Rows from block 2 of the text encoder, named by matrix and row number. Rows with one number belong to one neuron. Each number is 128 + 24 x the weight over its row's rms, rounded and kept within 0 to 255. All counts start at 0. Numbers have three digits each. After the name is the row's rms in percent of the matrix's.
# fc1: MLP up (text_encoder.blocks.2.mlp.fc1.weight, 1152x192), inputs 0-191
# fc2: MLP down (text_encoder.blocks.2.mlp.fc2.weight, 192x1152, transposed), outputs 0-191
fc1.13 190:125124129119128131163130159133108170107145130118088115153097126123149101108084148126142174067159106131117111141150128155110152106131113115095128132129102140143105127175121108125085139140163122119111080116141140100130129161105080073100126132126125196101108069137116100080141151136133137160128097132131117152136105113110127165129135094103137100127145203129131114152136126154110152112122127150136115107119136154141111104185119127139173122107158145128147153109123113126150149078130083087128161113112138127188140089120144127125149144165150136162109124077110145144134140134105175131
fc2.13 175:145091129129099137122132138142137128127114134129193127128120127130137169128137126134056134161120136162103127125125130163125119134127155128115122128139116129130117152112130114079120139120131111106120125194120126128131166128156121096119119115117093127129114184127128141205141082123127056140119130175124132121135100115149127129115115095177127118145128124112128135097118129123142104139133123116195130145141087129128152100174123132134124080113127150122128127122126117121125129135089127129139209098126135136127135123112206154128128128128133229185149132131132123106128146138132066128
fc1.15 270:134118129165145154116104175130153122162124155185170129127134126125086096126077126161065131115116169085069094126093075126090136132115132137133126122128110105124156104101123184120129090133161170146117123158142148152123131151083149150039127192132131168157120110126158129117144132063130110122125128148121129077128126143144140158131107101152109162116149134125109145176175145132128148127093125136132126157104124138138129122128147106149139112124128130118132132134165112140129121160118167115120133114128122146137148136121111111077099119120100107138130100128115131116125075109129139152
fc2.15 225:120131131126128156112149128102157127127123067127169108101130128130130141134104086126141121127127093145165128137070079119143124128133094140141134127133134131196128132127124109175131155124177131069152127136133132118153144122099105143130112129113128023187182131124121131121130109136131129130124145127096136099139128126125112143135107120119127127103145104138124135072099161135130132122130101096130128123111147121138075163143103156153107193120149118175127132098103112125090139126120107115130102200109132128120123128131068140149154129157120217133121147122134145113125125128125145128
fc1.18 194:107127141206116158148118128154097167137139099137130105138089097138115132137109099123140130138060131149139148129123146111126116105156151087091142122167127129171096154109140136135129154136128171120168111120076107094131160131140125156156147181103098102112133111157112115162147132149139128088101151134102143120151115139083122164132127109142127128121128114126149131135117091148145135111134116128120079153097105121097109114130125163154127183115120128125182112125126124089094116176122122129132095128096103138112105167123131144147124151072120078127152117136150117121176071101151174155
fc2.18 179:129127133126179128148109110128166128126128135120154130126130106087147127127078123128158147129138130132107130118117143163134090097123135090131127119127126135185129110128123129126107190131106123175128087198129132128096150159133128083112069185128130128134131141124124110127128102125143120128128105129077127155191128143108133128144152127074130146140163135136132108127129140128126114136128128140127130167051127127133134116080155119125151134132131070121090116109109132128166151079099146128126128129131148182124105122105123139150114127147024133130124088105168069141141127126121133117
fc1.20 236:173101155124110179091146129144086128147174072128122096123134136114158124125117188151128130095102164065115130124092135124140110104141149094123125148138137086136122127116132115126133119129133108137146208126129121122127164096103135129130154085126108130124134087099149156149158119134129123125125150113158138131133161106126127126130093128116159102154101119130098108135133128119088176129108158139111099115155162138131137133138112133156128176124124130175149125081140143168130177143131134100133108134130167187142087097080072112110105084116134103130118135171128126132123130162081105119
fc2.20 202:112125135101146127122133163117142126127129123160115127132125130086107128100120151134128129118124138210160032166166226131120126137110101127128102222128125129129107130118157127133152128112082131128023133124146128205127128127119094142108120127127110138135110153128151127129128128076130114124119127137129140128115130129136081118124167133150101127129140146128116133063143109128132151128113126119132119114122112161133148160119124128128152131124136114169168127112108128147132115115135138129123117128117126151114132128093161112085127144116187173139106129135124125130128105108120132109
fc1.22 203:147129133158107041123125133128156112135144181169126150152140120135131103087138155090113144124128121110089122148122122147130111160101118099123128089089105119129116104136106109156094129109127104155162166154127118156131113140146118132125141132170144147053131153170135144149115132135129113135128133127142128107152114154112117168163122115128132181127094131118125132135146093127072113131144183124157090109126131100089098169136094143118100144096120129143107187137148094108128129132142089129157110125169119129114124152132121104103127139147110118192088136126142097094130106158194159126
fc2.22 185:156131128125055112096147121157127161139110128128155128126138129129089128138132122127074148094100117135128138128128109122112145100128105125116126130184156129126125133067142086129127174139100120146131160131117122136121127141128130131156092141109119134123117136185135131179051129124130129156149097109133114128125119123127136119125124064133132143148131128164148108126131038137116137162159151142128128229124123092135141133125093132127133129124128129133150125128063168165112198133126091126130129116125119160126106127103146130126129098157143127128145063129126138124131178128120113123
fc1.23 183:112130123183127116171129108127085135121149117141146117118082142139191108135121105086125106120131093117093135098095150165134158130133116145164115113126146131171145114165123122117083124152152124133186158178142109123116109176092145156116166151136148129117157092125128122122116129103158138131124117094134123137111135144093128133180140122140128119156143130135099131145139115146109125130078102128189093173133142145127096136155136126127136136148135120146100117117157126134128193101107132138133096132150091100089132093100129097142116131097071115075083148125131186108132112148120118175
fc2.23 198:129137127165105128113129172133052136147101119121129121125115072128118128128129128095128140110135128129103127130128146128127131235076126127123114156108128126156132124120142092138118120168126127118128123124142131017128135134170127131112117129131127133127134132127164119119143125124088106128128129125126162128128129127122128045165109150127145143129099129158096129138132130128126142129225152129123128133120156080129128126128128128126126128130128155136135129132131160128164109130107209130158128125157129129137128203128101129124128130106105157162133131127132127127053120110127123121
fc1.27 218:063126119133106126124143128137137122143112111159146177137112077116160108102121099130180175130157125102085179123102123149116134136131112117133128128155136145070131132090094081160095102090111127150107132174106129115129101157136086156137093127112167155128178118113172134139141143133125123160089137090156131136145158122138138105113136099138139111123120139115126128080137110117108142120082057072135158138134144149133116073128183100126146119158142103129122155160132126171128153117124136113127112142113122127207124132144131131140166126098145130131128147106100110117126142135114134141
fc2.27 248:174129130122138119125117128128138133122103129123130062134173128123104161127115133127119146098101127132108151131133064104126074196128127145139124184121128122134139138133125134126117122129127130128157127128151055128145138135154125128123131117152119127094144128077135119157127146131061133138133140174128140127136139130138147165116129125053136133074149125207133128122109069129093129129107102133134134115128129128145055123142134125133066127125126110127091128128126128120088087125105139138133133117130130127080062129128176131138137147145122125122108128131123124134174112129127126050
fc1.47 234:122127100119151130157130133107132188165141112131111132130127137130137100091130126106127131128137128155083136153142146185124118134127204128134135130159132129181139130127138139094115092117155133188173183160117157115167135120117133130129088126084129106118132144130119133123102122120094118136082128139141099100069132119108149200136118119103117126112128117114125127134108137136115134148111114129121129077123122114125144151130125145116149168130116101145110128114127185142129073124117121141111173120086150061145175087090095153155126129148101095080165166089113133105117129146109123123
fc2.47 191:127097071145112100136149107135131106160128130122128132133128128086121141123121145127076125135098118110127141113134126134133132125129133128185134136133121134147131128143118105074150128128135117129219063134073105088134131196128133110135141139120122129131096151110161131132127131092122148093129143191128145138159121121152129129125129126126141129016102127162118126128112128108157116139132078130130167127130144127108131152088149122125074137126128129119125129162191128129091137127115140110143133120132141138126129126118128158160095149117045103128114130157127124074127101132161128134
fc1.50 069:129137128136122148156157126125130117127152132128127169129131131126120128109129075107136128128128079126151162115054128128126142117116148114125125100124128131096125105147129137132117129116206212133127126128131106127140110136131132103127125135120097128127127125127128129149120123121154136128129082143123127122092128123092139131119132077124128072123169124128128117146133105109136255128128128129128145130127122115126109048156132134128125131111126086126126133128122133129103128131115127135130129127129132128132127168130153123210143129128129136143117145134123148128127132127127135140
fc2.50 068:129155126121128128122130127121108135128128130122130131128122123141126128120128255132128128128133144120131128139132130129128123143128115129127121128131127128128127131127128114128117128130129129133129131130112112130128119129128130126128126128128127126131128129115125110127128129129132128129128123128128127127127125127164132128128108132133130127129127128126127128128127127124128000128124128145120149208064111082128128148128131132137128128128140126128128131128128129128134129129128127128129128128133126128134132126128070129128123139132127128124129106119133128128131188128130120130
fc1.54 213:081144183196145136155112122109110118124139153148148112110137139147116135189101150138118133137157120090116128130137127086118157061103113121124127132134128132122127140123106152134131128136131116130117142132137160096097135053118127148120113122092135154120137101130090155138090154130159149126122128134114122114155113139095116135110131115093102130143148123117162113122195121133115131172113119126094103097085133125149102181133148169107181115116154096136149147131170156092147155122160115131123158132123135103096153129101150112152062144128075131125078174093123107122120175145137128112
fc2.54 213:125134138129126067128097120129127128125133092142123175024144128130129129128135119070134105122206123112128129126135127135125122144136098127130131166113125125126133099166149136130128126128129133115130129117128127119130133101155121128117129126135128114095128122111179064131118140130129127138151188123128127129131110117124146087130103153127136185123121132128134064135142128117118131175153010096128151124140123151117129128154166139128127135121162142138111132164169113182129116126108137098115122115115136223122152130131113127123146129121143141128133128142138118121120128130128129198
fc1.59 236:130111148108114129103124097136122126127136127118130149154160133080086113133103131142136151149136123088063122174096132109124121139158142084157118155119164112117149130114132134130127101099135132137108150139125128140165107139117130118148131108178120129093105165123098162084191161105158132128135141176107172110101151122173139130112152124122143130123152104162132155133136158172109178080113151117136120131110137130130128132149156167098170105053140120155178123121122113119105134129091065129116137101140154131112128114107103115135104152089141122110179134119123117133180087127101087136
fc2.59 268:129130183125099125128147119125116133168089128128130129103128129136117194127130121125128121127115128147122095097130129138096113126128136127133130132130144124130124129100125155137128105131126128127128130119176125128134128096144145119128108128130170078129128127061146000138122128126129126130128131144217129129126115127127128128096127138128187132109129170128135124149122127126116134134169147128089143128134130123146130124131132128130128127141141152145123124133127089140102140127114155120129126128144116125115179115173129171122173128099058122129136092125133130122126122128129127095
fc1.60 250:131126129137148117123123102114129150123128136087128131124120127131000111123142147130145125141133141125096132189120108127128133130078128086086125125126126139117142122141139127096130136129091159127143119133150138137111065129129116129120108133123143133133123164130156152127128128121163170086181138105129126154145133132129199111115150167110077103088156147138160143105142114182093123131106110125128126123084153108142119122119130138133151124172132127151148112165132144131113140129105129112122124106142158143128136128131134101130104130174142122140144131125034095122088109125153145057
fc2.60 209:064104124107114087128128131121136113127128128142097125127118088110153125121128130136117135139138129129135127137141125128110121119127105128129128144172127038130121136128082164131128037115144129130133127057128161128162127134132118123236153119128121157128130126128110146138098129124129130108139130187128137125132128128166162125197129116136126128126115116152128130163093132128127120123176128235113129127126127124158168127076127144129124087134165128137128113120115114130102087128169125128153109128138127115085115116133151132125123085121128128098131135179130126115130110137123145128
fc1.61 228:124162126121164134135151147129187070118114128126124131161153130173111137139191121138157124128138175144141105092140151104076125083113098104131069141155125135144067096139134113142122128125132133119144147152118181142130093124112164162122121152106111128157110097141087165138138137134143129160118119130125140123110127069128102154106131139123047178098132085107157129145157100125122143151108128138067135121126122099128100108125085152114128113129126127087131108138155148154160129111134076151139118129165137117132115126129100146141144125128127126132177132102128145083147127155094103130
fc2.61 190:093130130184068131119152137144128144121100128128136135129206101128117141128144147109073126119135093129134129133166066129112154110125161073051140118144132246096129125122129141123141105096125128170128130136126116118124152137127128138123177134133129109137112130141138128131111126104100128123142131129119123156131128150106128122133130119123131155153128109106099160154104124119112136137170153062127118140099141128120126128099186113122119146127083131074130135083128121128107201109130134144108121127117114157120168093124134135132177133122130130085125137129128134153107160126125113130
fc1.65 222:126130109143132109118118116131134151128130137134086128140088177125105134215138156112135143121116119118146138143103148130058113116099139095110119144126135161129127130157133080153129121126125111139130135097097126140131138152135124120154142139142153125106128064134071126168139137129089152129162109101129142133128134128082095083152120125092135131107155067112122109168127077168167132165112130119153142106128117101131125136089087148165122120080128129110110109103152103098106150135080129109130147157188118141152172112125128103114138110112139161172133137139138073088163118146139146140
fc2.65 236:128138174120134128128127133128120127165108128144103114071129130092200128123092127122129126082124135128120138112128112129123162113132130113134133129136130095126127114122172111128126152105128196128110010132134119080128067202125095136120156148166154114127119134175127113128135139134145128099133124110169128133110093104123117104134118127129128138153105136129169129135130105129127098141137132128073112181130128137119128203097131131133118116128137162127128086132120128161132129128128154081098169140128155136152149141128128113149121120100132128150130113137115162128102128132051135097
fc1.69 218:133129133127136116210087126156084122187108114151097130124137112125157121127145137128168112118119103124085163165164148131114099099091139160129151082125145134156127129122091116158130119170111131115136137129176129098120159132137100117125119115125169120148128127166143128165144114139135125166093177129111072167128090167115165121090097118111141112113127124150136106117131134135129159112156101144088125123130118111135132084135137074158141148112128125133105128119122148121114098094060110128183129122131144142151144108084164096123162127129178134152136135154133135075123127129112096165
fc2.69 191:127128109129128124124137130112128120095128132131146117077247126133088132126128131132127131107147087128127118140130140129046096131208075123128111112124132131137059138107164163130159145142117107172119114130128098130080162159138121128129125144128127153160151119128112129127120128130077128153117149129146130125111137132131125133127122149138127114120118132161109136128143127151084109128125127105137140136080134133144125127155149128135061131124103130134125127127068128128125248124125111134128128128139129125166133125101118134088128124129121167077104131132154115128135123125102128130
fc1.73 224:110182108198117108090128177131115129097120127132189092125131146118120121125135120132152127138131147171149135098112118115137129142117128053126119157153132141138119119102124135170113127133094129128106158141169066113107130128148130163136124174094114061129129141128123125103178126131131156085138107092131133101072133122135100136145152126121113122162150139219158077127151117115126129134118164142095135125126128117110168138118129129130128140154129130162127133153126150099093137091135124136183114126129094120126130164128133099121118089121119087121102128166126128075151122132134095118
fc2.73 196:090146129153102134140128129077118125148122157107098137119116126128128140139128091103139156143088128124105128095117127141145126127048135149128162129129152129111128129115131127085129127142126145124147120126121127184148128113138120128174255119161127146121135103062175144134128100133098119115129096126128131190136124164102145118128145130126132110115123122123071154138111126162127128122128114119116126162128130127128081148083120121145129134105127137079121128152130113124178112141126124139115131136128079131129133120145091138160128142092105127122123121126145102229163142132127131136
fc1.74 064:128120122123125130126123128133128128128128113127125148134129126097138124128128128127132128129128141128115128152125123127128125128126111129127131120132130128121131018133081129123124000133123139128135165127121129128127129128123128128127129128136131126128133120129128122130134126226128103105132120126128129107128127127137127123129154129124128125128125131123118128130128127166131126131128129137129119128128129133129128128106126133130129128127128136102047129126129121128129128123130077128158127151128133059128132127000127127130128130130121128128128133128085128125139128127133128128
fc2.74 144:128128128128128128128128129128128128128128128128128128128128128128128128128128128128128128128128128128128128127128127126128128128128128128128127128128128128128128000128128128128126020130128128128128128128128126128128128128128128128128128128124126128128128128128128128128128134255128128128128129128128128128128128125128129128128128128128128128128128128128128129128128128128132128128128128128128128128128128128128128128128128128128128128128128128128128128128128128128128128129128128128128128127128128128128128126128128128128128129128128128128128128127128128128128129128128128128
fc1.81 219:106141130191100126162130090129155128080122141127129165182135123188126129106121124139103128132136129170100137111122071122137126133146175060229115121095118095107115127139096134148124143123128115132120140159118130128140183127150148151137181125148137141078130138150105120128121119120161123131155120134123132093140121093095150138164119124129158128117078131128108128120135129175134125118132148163111132165131125137124126161131141178130126153141124109118142135130165128127103108113099124128150113159146122119131097079086138133093103166112082151127080138094109097119080112112117125125
fc2.81 225:146128103135128141130127129127128128131129123124139146125093139129128139124093142050127127129130079126116117129128126134128118128136131127071117108137111132152123173119123143050128114126127128179134040131124129129130109134079125101131133125147129132128158123128127122128151128131135144123133129042162129121133058104095135141128152108121132148135079145135133129126157175128042120133146090128129121128121129121139128128135128185077126132124130107156106125118126124209108128122147191132110135132127096130130139147149164134126131118125128097130136116114135127166127217166133119118
fc1.86 218:127166161125111135119147171133136116131092114130141144129101152180127096108088115136148113145118150116128190130124119127108143134152175128134128120079172075120058097127110119097115127135135126132163125103133139128151121153112141138070107166139115121092117148130143129080127108152163117134119109111113138145145133119131188102173142102126126131127168083135123127142140134178129166107090126199141143132129161112127092140112122146097127146114112129148106121146124104131126119130066115089123132152145168117155097128181175090154125124098117092112122094134142113115166148157125129153
fc2.86 197:122097127139121105133152136128088169082127125062190151150142129127128134126127130127142130108136131128145125143124127118159127105127130044145118175127119147130174128123112127129119129129137135210161122129128201128134106128132129122169121132145094116104146141138157129109133129123123127135167109084126127128133134117116094120121098093127130128129127173076127144130141132120118127129125115102093114120106113123129131153128126127103119123117180128105171124156140134111141109132119130129142129064220128159104207161141135096128127128164129130129050129086128149131124130139122156126
fc1.91 222:141128049128127108129115130090088171126089115155128119101087148119138129142124127153133149134141109128123150130151132151138117126145155116144146149183091122062091116124159124160121132119158126128180121105152125095139135128122098124048140129148143141073108139080142133147186129110128128142142113136116133145105108111099127128139133176112095056148118108129147139143134131142132153178107115121127111087097126125150139164128149126136164130144133097132128122130141119103119120127129117128127123214125165134127112144120123129144128077112094175125114129162129108142114143193123149110
fc2.91 205:172175129131120138129147132116154142171128037130130134090173115132110132120114129119127128114127128158115164128109090132127132129093115138097121097110133085126127130098079132126127133131119161219128128130095139122097129142092134129216114117121137114128144125105129079126131128065093116128117177132128160135140163132144125129123118128143128130128127128140094131189137127069132100141125128141088129121143130142131137128123135128129131186117128128126137112118095134128125128142122129116101179146146118131126129126198183117046130127134132141127098182127140122110136134135128128129
fc1.98 242:179077139149140129143140092141057152119090127127081128118157131123133124131149150099102134139131138129132114121166114161108139123104127099124128130135128133117081095090089162114148170131129185112121100131147100116141114129106118125111148144145193130065151103155148154128121119129145130109095120125165179127120161105172162074145124150117159136127118136142129159144130140090109136102112172146128129130119119129150127133138129109147121141126104123136138163108131101116111117110133092172111131116118142109144091159149113118072129170118130079131129167126126124124188116128145072192
fc2.98 218:090089128131141125120137186140119125125044125135113127112121130128125168136128128130122160129142130099129130056118155127122125202128127093130188140124115128128138128126171092133126113084118148163128129089118106133141141130149079134124092156129145136104124129064152128141200153127069127128161128127127150167147110136124130104142128118110131101155143124088130061104109113131131098125119130127101126187129108120094123129094135110127126093132126186091129127161126180127102133153121162143136173127102140136109158168127111128083128137156131115127128125129129126130128131095150132128
fc1.101 189:061088141126186155147128160111125129061129084139157105159092127121099058158128139139124126123155122118147116141138140125103115129139125125135101119125154135138145106150121166085119059172145141127131126118112115123128137124126126108142143120132086120108103128161112141144131134103127139147134110153140177130117116130138083119187186130084119157120127146145129132147118115144123128123177109161132133134156119174156145129108086156114206165130131088112123122085138114115153081090122160123131127174120131177132135127154106113101123121126128163119148099111128134103147116159139110125
fc2.101 196:129051133129146101131123148152156127129147119124126074130155099203141134146103090109126127126119094128197087129112129119165117139129118123121141129217132125142131132127130120127157133114103137137109135134106128129140124094100104128170129130141128182128100127118140092149126124124129127073134189133150208102157135126121128109124138129128157130134153157066090130127138128127161127126193142128130130126116123131141130126139128141078090129127128135129128104152135090127144115130132128121124103122106082144129129136120151120206088085143111129138129118119128132106111126079129135079
fc1.106 219:121128108117138165152133139117100101137138115127146132142125136093188125150154132139160142125121110144128091126174166138063133123097131096137120147092132134130137127160131140094067152145116119131151140124116148024147152172145127145113106136147117084133123100157092138142174128133148167132175159122111100170121079094085128147151141128112092138124152099092136128141163129191113119086072129141113120114140123129133133174064123119133142120105109130124132137144128124132125148137099120135102150130149101131104128115119090136135134141131157130127109129125130053146123113105133128127
fc2.106 219:130130140112156125147140132126119121130146130116176148127125124147100131117107140128087102119115125099124158149068126129127122149128132126132129060131125126140119120125151075128127150129105128088187139125137128125129109131109136119132130134100146147135166129139132108115128127120124120162126123128130128129154127136151125094089122118141109131127128129164138137126140129125108114203129128135128116129129071125198127054120040128125141077118127129128128130132097126130122182128129128128170126132149137124152127085131113080131119134129128162126145143174128131141137227085121228122
fc1.116 220:097141128071115149138093125096130120101134116119128129121120150108133108128132160118154128112087150101127165097132126129139169127157152158131128149126130077121071105110124125139128127181118142126192096109112113116128103120115116160123146146128144117149143121103100110126079112130154127152149107117134128125120132107119123139124077136131113178127184133110172164110115171124130113139101094140124167127101178230126154129128140119087143115128150102182103140138141167134114122094111161146115161111113138146155151134096120112131142121133168127128119129134106139070160087130168111160
fc2.116 206:115128121103121125113161127158108130142136127128128122132101125128127095231099071143149078129129128089186128084114129127130127128128077107121090216140126132119139129195126138109119210064128125128098139127132133128104125169145128127178128127148132095128115138128146138132060135142119116131128126129123142133135121127149078128127127127130127128139101126145142142139154064148132126141132148128118090128143131131121115120120120141132129102168135135113143100122127115127128131127137123161118144028124096134134136122126190139151167119104131130120128129126127127116125163128127129108
fc1.122 212:094132116118143135104157161131148104157150155149103135109133081135131128158130126129145136152129098160137133101109153157118128111078098119095227088135156092119161122120121097174131136151145132128133141071111116129132127144116090120119158132132113129197167127087142153118132146135166088122105127126128126081131111104125144145149133131124111128138160138106128069130100100160091166129083159174115125128114131169135127121166060126183133124118127137125149149096152122131104186149119112118141109127131146144127121083128131115116125103139126117125113120067115143123121128134122145162
fc2.122 200:132159143124128128131098126100113177147102168172124139107124117123102108118121114135099128088120122122129128094126110139128114135159085130119119136124125128128133126129129137132235128121128059127126129128150126119144073143129167131146092129140160164113134124128165100123051141085096113128128137139146085163110117129128127127120148177121128100132087128128127128130110107123111127205126134105129176158132128181134140135110133138096114129090176130128132120133128122129128158129126130131126128134126129130133134125138128164130108123072127150184136129191203127100118131121159075118
fc1.133 266:142119095150134132117112102089146134120123093128095132140137097103129128137146214082143149139112118130172095161130129138125108131127127133096130150121079108131128118110133067123106132147168108113118121143120132145184195129131102169162138069158132131121143102170127163137111127129064140128120161114104123102103160111084175137118146113118123121127134127104129132158137150144154124136129136132156134105127119104099137143218130128131131115118114140115128139109127137148130125156120116141096124168083110167125120164100081138108159144124115127138136157124102137121183110122191131120
fc2.133 211:129129140114156120129105128128137129127128139130142128129122042125217157206127125096136130128127093132128167106128128136101124125127158128148116024117077116125139137110119182095134116132129223128078134127132129093119120121130128128120128118113074150116125117127125131128146135156130137132090128131123110127141128128172082168137128137133127126131128139125132128103132156131091128090186129124117137139132126134137067156086130167129134151128125128124127131129098130166118128125127125152144129092161091142172120122127128102120108129128094148131145141139135132128186127122082128123
fc1.136 246:119125116125116105127116090143169146148093123121118126101174137117128125157113094126115079131155125127163172141100160122136122126135080110164194132120031139128106128195148122125125115118152124123125128119130132129141142163115140180116099133083119150065143102100140084123122133127122123126138127151118113120126136135110184124084084134161122136110128129143125145106139172118140155137123114117081116118100147141136138168131112139079133138118190133149183128118167163086146125141128110121132098131094121128122100101128101113176141139142147129127122127147143109068153107135143126141
fc2.136 187:118149129183136185112127152120128126128128119130128111150130100117142130129128133130099116128128088136132073074137084127130141127125129115109100130128163107128142101136133132122115148131128159133127127120129126128128176138143113115153112127136131142092129090149112139132130128128112123127128127138072140142118072108129163088178128108127089096130096136114099129120092086143217133127184126197135124130132128136127147130031122128130129128130115141135127062140126073118128149128132129127132131128136128101148127129133128060093110129124106126169125097127124170099191136123136084083
fc1.145 219:124137142141154096141153134138096168153137133113083174188142126135127128111131126128157152126128137097175128144141141094090114121141167138109142099152127131114116159126118143112119092152121141155144126153102115109145065083142124170131158139117134128123084123101110125088122127144130130115147119128174111117106127154136157129153159099119169101126131186127126180149173142122139075128107062118127098135163153093085108120117121159118199136155130121132107113131094109136109172127134128106136073126105108110146122140152126078130132092093139134093106136141131110069122129127147102131
fc2.145 220:129128129151109153126124116122125021125113145195121125121127135128131135127125123121130134113051130129128137147121128157128129164127132129129128101122141194127131127123138133110130130075129101126245112101130143119115141129122121134128109113143106172128152129133145110128150130100105088141105144124126137168123128128133127127118141108142113137106129165129112122133120113130127121131134115138222133128127127131178123112125152162098118130110130143123098126121128131115188166172133140128137142161131045129129128098131124131148101194094128124130125137131122133160119132132177096122
fc1.147 050:128126125101128064127126109128126135133138192122128158125123090131121121131126128119131140114110136107125121130128117127127128131131162127129127127118142128115174130129116124101130118133145109104127128103127112140071125141132188123132103073134148111128126139129129152127128133133126137132151148149073180126130119137104121119132132126155146157125142139127133174137130116165100170139070132127068139128145121116128000151127114133173117150152128095135144151124108119115125149170127116152117112130128121126124154128150131116129124101124137079139128130148108128161110130155142129133
fc2.147 059:127136135127128132126168133128124124128113128124141126128128135129128129128128127128129128128128128122124128126125128129130127145127123128127130128129128128128126131127131128127128127130128127134125127125129103128126128127126126126128125121126129129128127130139126130129128132127094128128077128130128126128127125126125128135131127132129128109132128128128111128128126124098129129129128126128124128133120128125126255132125162124128128128128130131127128127137128160128127121124139128128129143120128127128126135117121128126114130137128128153128128128128130131129141112120129127129
fc1.148 221:100128128131109144149185126106110135146079132146149104130120167135143136149117128104137161160147124122125140136161133104120084133106098129069172131131100159080128089094108133143109162150161158127130118152112136149108098186093135171132151090086167093152119116138179124082138107128117125113107113105106111118157130156128106079107121163093161132131099131160134156153137129124124140113201135134097107138196105115143087132121127111141166141169096083122114128131140135142115127141124129137141063158106133132119095136166104128122158122096142121152126122106134130102132106143128120133
fc2.148 200:135099123126156087127159128128137115063129135126128141128076116109117137155148110128089123126053165134141126147128134142121122125108127142106127120138137107125128131151128130063100132129130165104128153107148066129115124128123106128140120128114116132115097133145142079136224138125131089120131135175129148075125147122150133118162102113132124145169134142129102121146113153130128140194112122071121121131133124117134130145131103128129175128125133129118135107156134096128128128153132129130081104124002088118128168118143128114105138178130134095128138128128126136161143126141133099119
fc1.149 206:125135185143138106166080138148105128108127164124203122131132110118135118138128136109150140113099128130127113115119143133085092124149138136073134156128129125149107098070132151107136172131132080093115116124169125117117122148093132139187144094114152124105123126130125127125195132142138149099157139129126142136093121140128134125149109116127124145076188135094168125156130130157126112150108088135166126152149139170101140142138127128161187128113145099108135144113169126094146131105124125119120166128123060127128121107116128114089111201093140126123135125127173128132104152087119098123
fc2.149 200:131123146129078163134143158128128128137124138129129134069114105172184124091123121090127114193151165129131129114121125073129145141127127128137110141130150121148120130117129126129127105128129175140122129163107127141127071125121127148118129128130129071118118129127139135125128121093128128167117128134127127162131130129115128129151114116117128128095129128144127152140122129127126118170184103133151151113063153117133015114127130139051109099125128113123141130112128131215127128130147120127105127125079128120126144115129126214098135108125128122129098071156170143094121128116128123128
fc1.152 022:128107128106128128148110128174128128128128255128128129159127130128128124131128128124057128168128138128128136118165128128128128141128134128128128128128136128128128128128127128128128128129128131128127129134125108128128131139128128128128128127178128128128127129128128128128128129128128128128128128130128128128128208131128128088128103129128128128128128134127128128128255128255128130128133128128128125128077128048127128128128122128128128128128128128163128128159128128128128128128128129129128128128129128128128054129128128128128128128128128128128128128128128128128128128128112128128
fc2.152 012:130129126129129121128128128128126129129127130128129128129128128128130128120136128128128126150131130128129127125128127128128128128128181126128128128128129128117128126127095129128128128128128126122127160130127130128128128128128118123129130120115130129128128128127128127128128129132129127127122127140128128125128119128130127127125130128128128127142128130130126128128128128000126129128127128128129128129126129130127127186129125127128128128130129128129124128129127125128128128131128125128129131128135128128128129128129129128128126128127128123128129128128128131128127128130128129130
fc1.158 231:113110163138091117111111103123118103137144116119124136110108113154072089136127115162098145172136092144133114141140117151133124174119165133163149128201135104107192142149069154129121117085135144132085131128133159124150119091129100145136113154160137059132166143124121132144125106114155128113089121194105100144099153133111125138132129089150136126130147123114079118192130129128114127116128127107153134107128150115139084139098126141131142147087094099130132162166128145134129156129107137129169130129118152122128155145102056086124134153110167127114112139077138125125143138159155136123
fc2.158 204:129128108181127135128136167171132153170134137111104040108131128114105149078125129133124127129148185119113128093144114127127119124160096142123128128097128133163131189024127137141128176151128091130122125116095122153128105132121131130126128103121127204108126127153133160128158142105121144159089135125137188124124127113127131138099141130225130125143094115133125090091125128133067131072163099121113129128117115125126140132123141106129115154128124125137127137108123144129132148129114128127134102171122084129128134129086125117134152150179133159129126120120120134146131141125126123124
fc1.167 248:074091082098075132125169121136129119137112104131122122161130123145156090168163178127160156129155125127152149091122128110165127141150104125105123092124080143120139129180118151126096119161124120135144092107105151111125131206116126121151143109119117142143093127145136117117171093126118128145118098128131095102132064119168154149125133190141126122126130111132119127129171091122130127143135126130137064140139098143147122100095094125143156128155119121130129134121128183126099120128138140127128152140093155124157130140128141102153161108137134150120197125097117162157097071131131113087
fc2.167 234:127156128127173145136128135072096155128130118127122130120162138065124150130133169143112130116128112133127131129105128106126178128187125130129139163139128105129138125065211124117107140173158140129086119126174145167126128077090073128138131177144127152103128128126106095129155123091151153158111145122089127038128126128100128136141128072124110172120103136104110101127129077128149127108131137117131124128059085134128148131133131109127122132155097158130135148137127091114093105115134109121127128130126134175130124128148114130123150136127163128128106138153103177103128135130138143130
fc1.168 261:131128127129163088148118116128132124141134137124129137104108088146114117132080130154115129119140127138146122081135131123133127088126121129150106145095132076119110138142174097153132106145124099112145136134035115139060191143112139114131142130092148095125151129176092130112149138136107135100117133128132126125131188089131094114123128168117161158118172123092128114158089147128125130171131091162142131143156144104113073128118131126130120129146088129131059118126188111127122135154145154125113129192126191107174132136133128146106118131123114121142120127074150125117128122132124151101
fc2.168 207:138127176128129129096128198128127132131110149124121200126129137147131127114127128138180129139102135129153108135119146144134157084083094139195170108092128152132125125123128129130121128135124132128122066120135131129127057124134129079054155126121135127137132102125128128127128127080133141126186128104053117141147131139118122106069128072155087129132131149128128122123129141104189113112126130095124124126088128121134142129132128089126128128182135137132135128129115128132113118134131112091101128128122090125107120132179160091167125129123132079129126116116128142139132174138126193118
fc1.169 246:087094135133141141128131168137146151123121144110139119188133139162175112095151124133125105105157130128113123133132120129131135123131145123124180083101124121117106142128118140115123128092148188084129195134153138104109131100082115099112084138160130141163055145083126115163148154113173059110109102125153114128119139126150121172122128129129144116130117089140098080125128082121138132120149186100125149115132158135129093123106137122145126166138176098133128152123131144153141113133148101145149129105111122119105159085188154126131115098169146118159151128108130098097126148109110109141
fc2.169 243:148125198141128086094133164119128130125130129125127149128000133132128143165125143097123164134126131125127127074140129121123156126166104125108095135126127122160133147103124141144157121208116126132138130133180112166113138090125134072116139159129133179121133117132144148128128110141139136134130127046099120122146125129128106128134129124132053134128140158128117127133131129115139119113126129126128109130160113129161122129136051130129124126092129130115123117141117128124112125140206074123130113162107111128128132124141117154128130081133144128129127130104168134156101121127124123136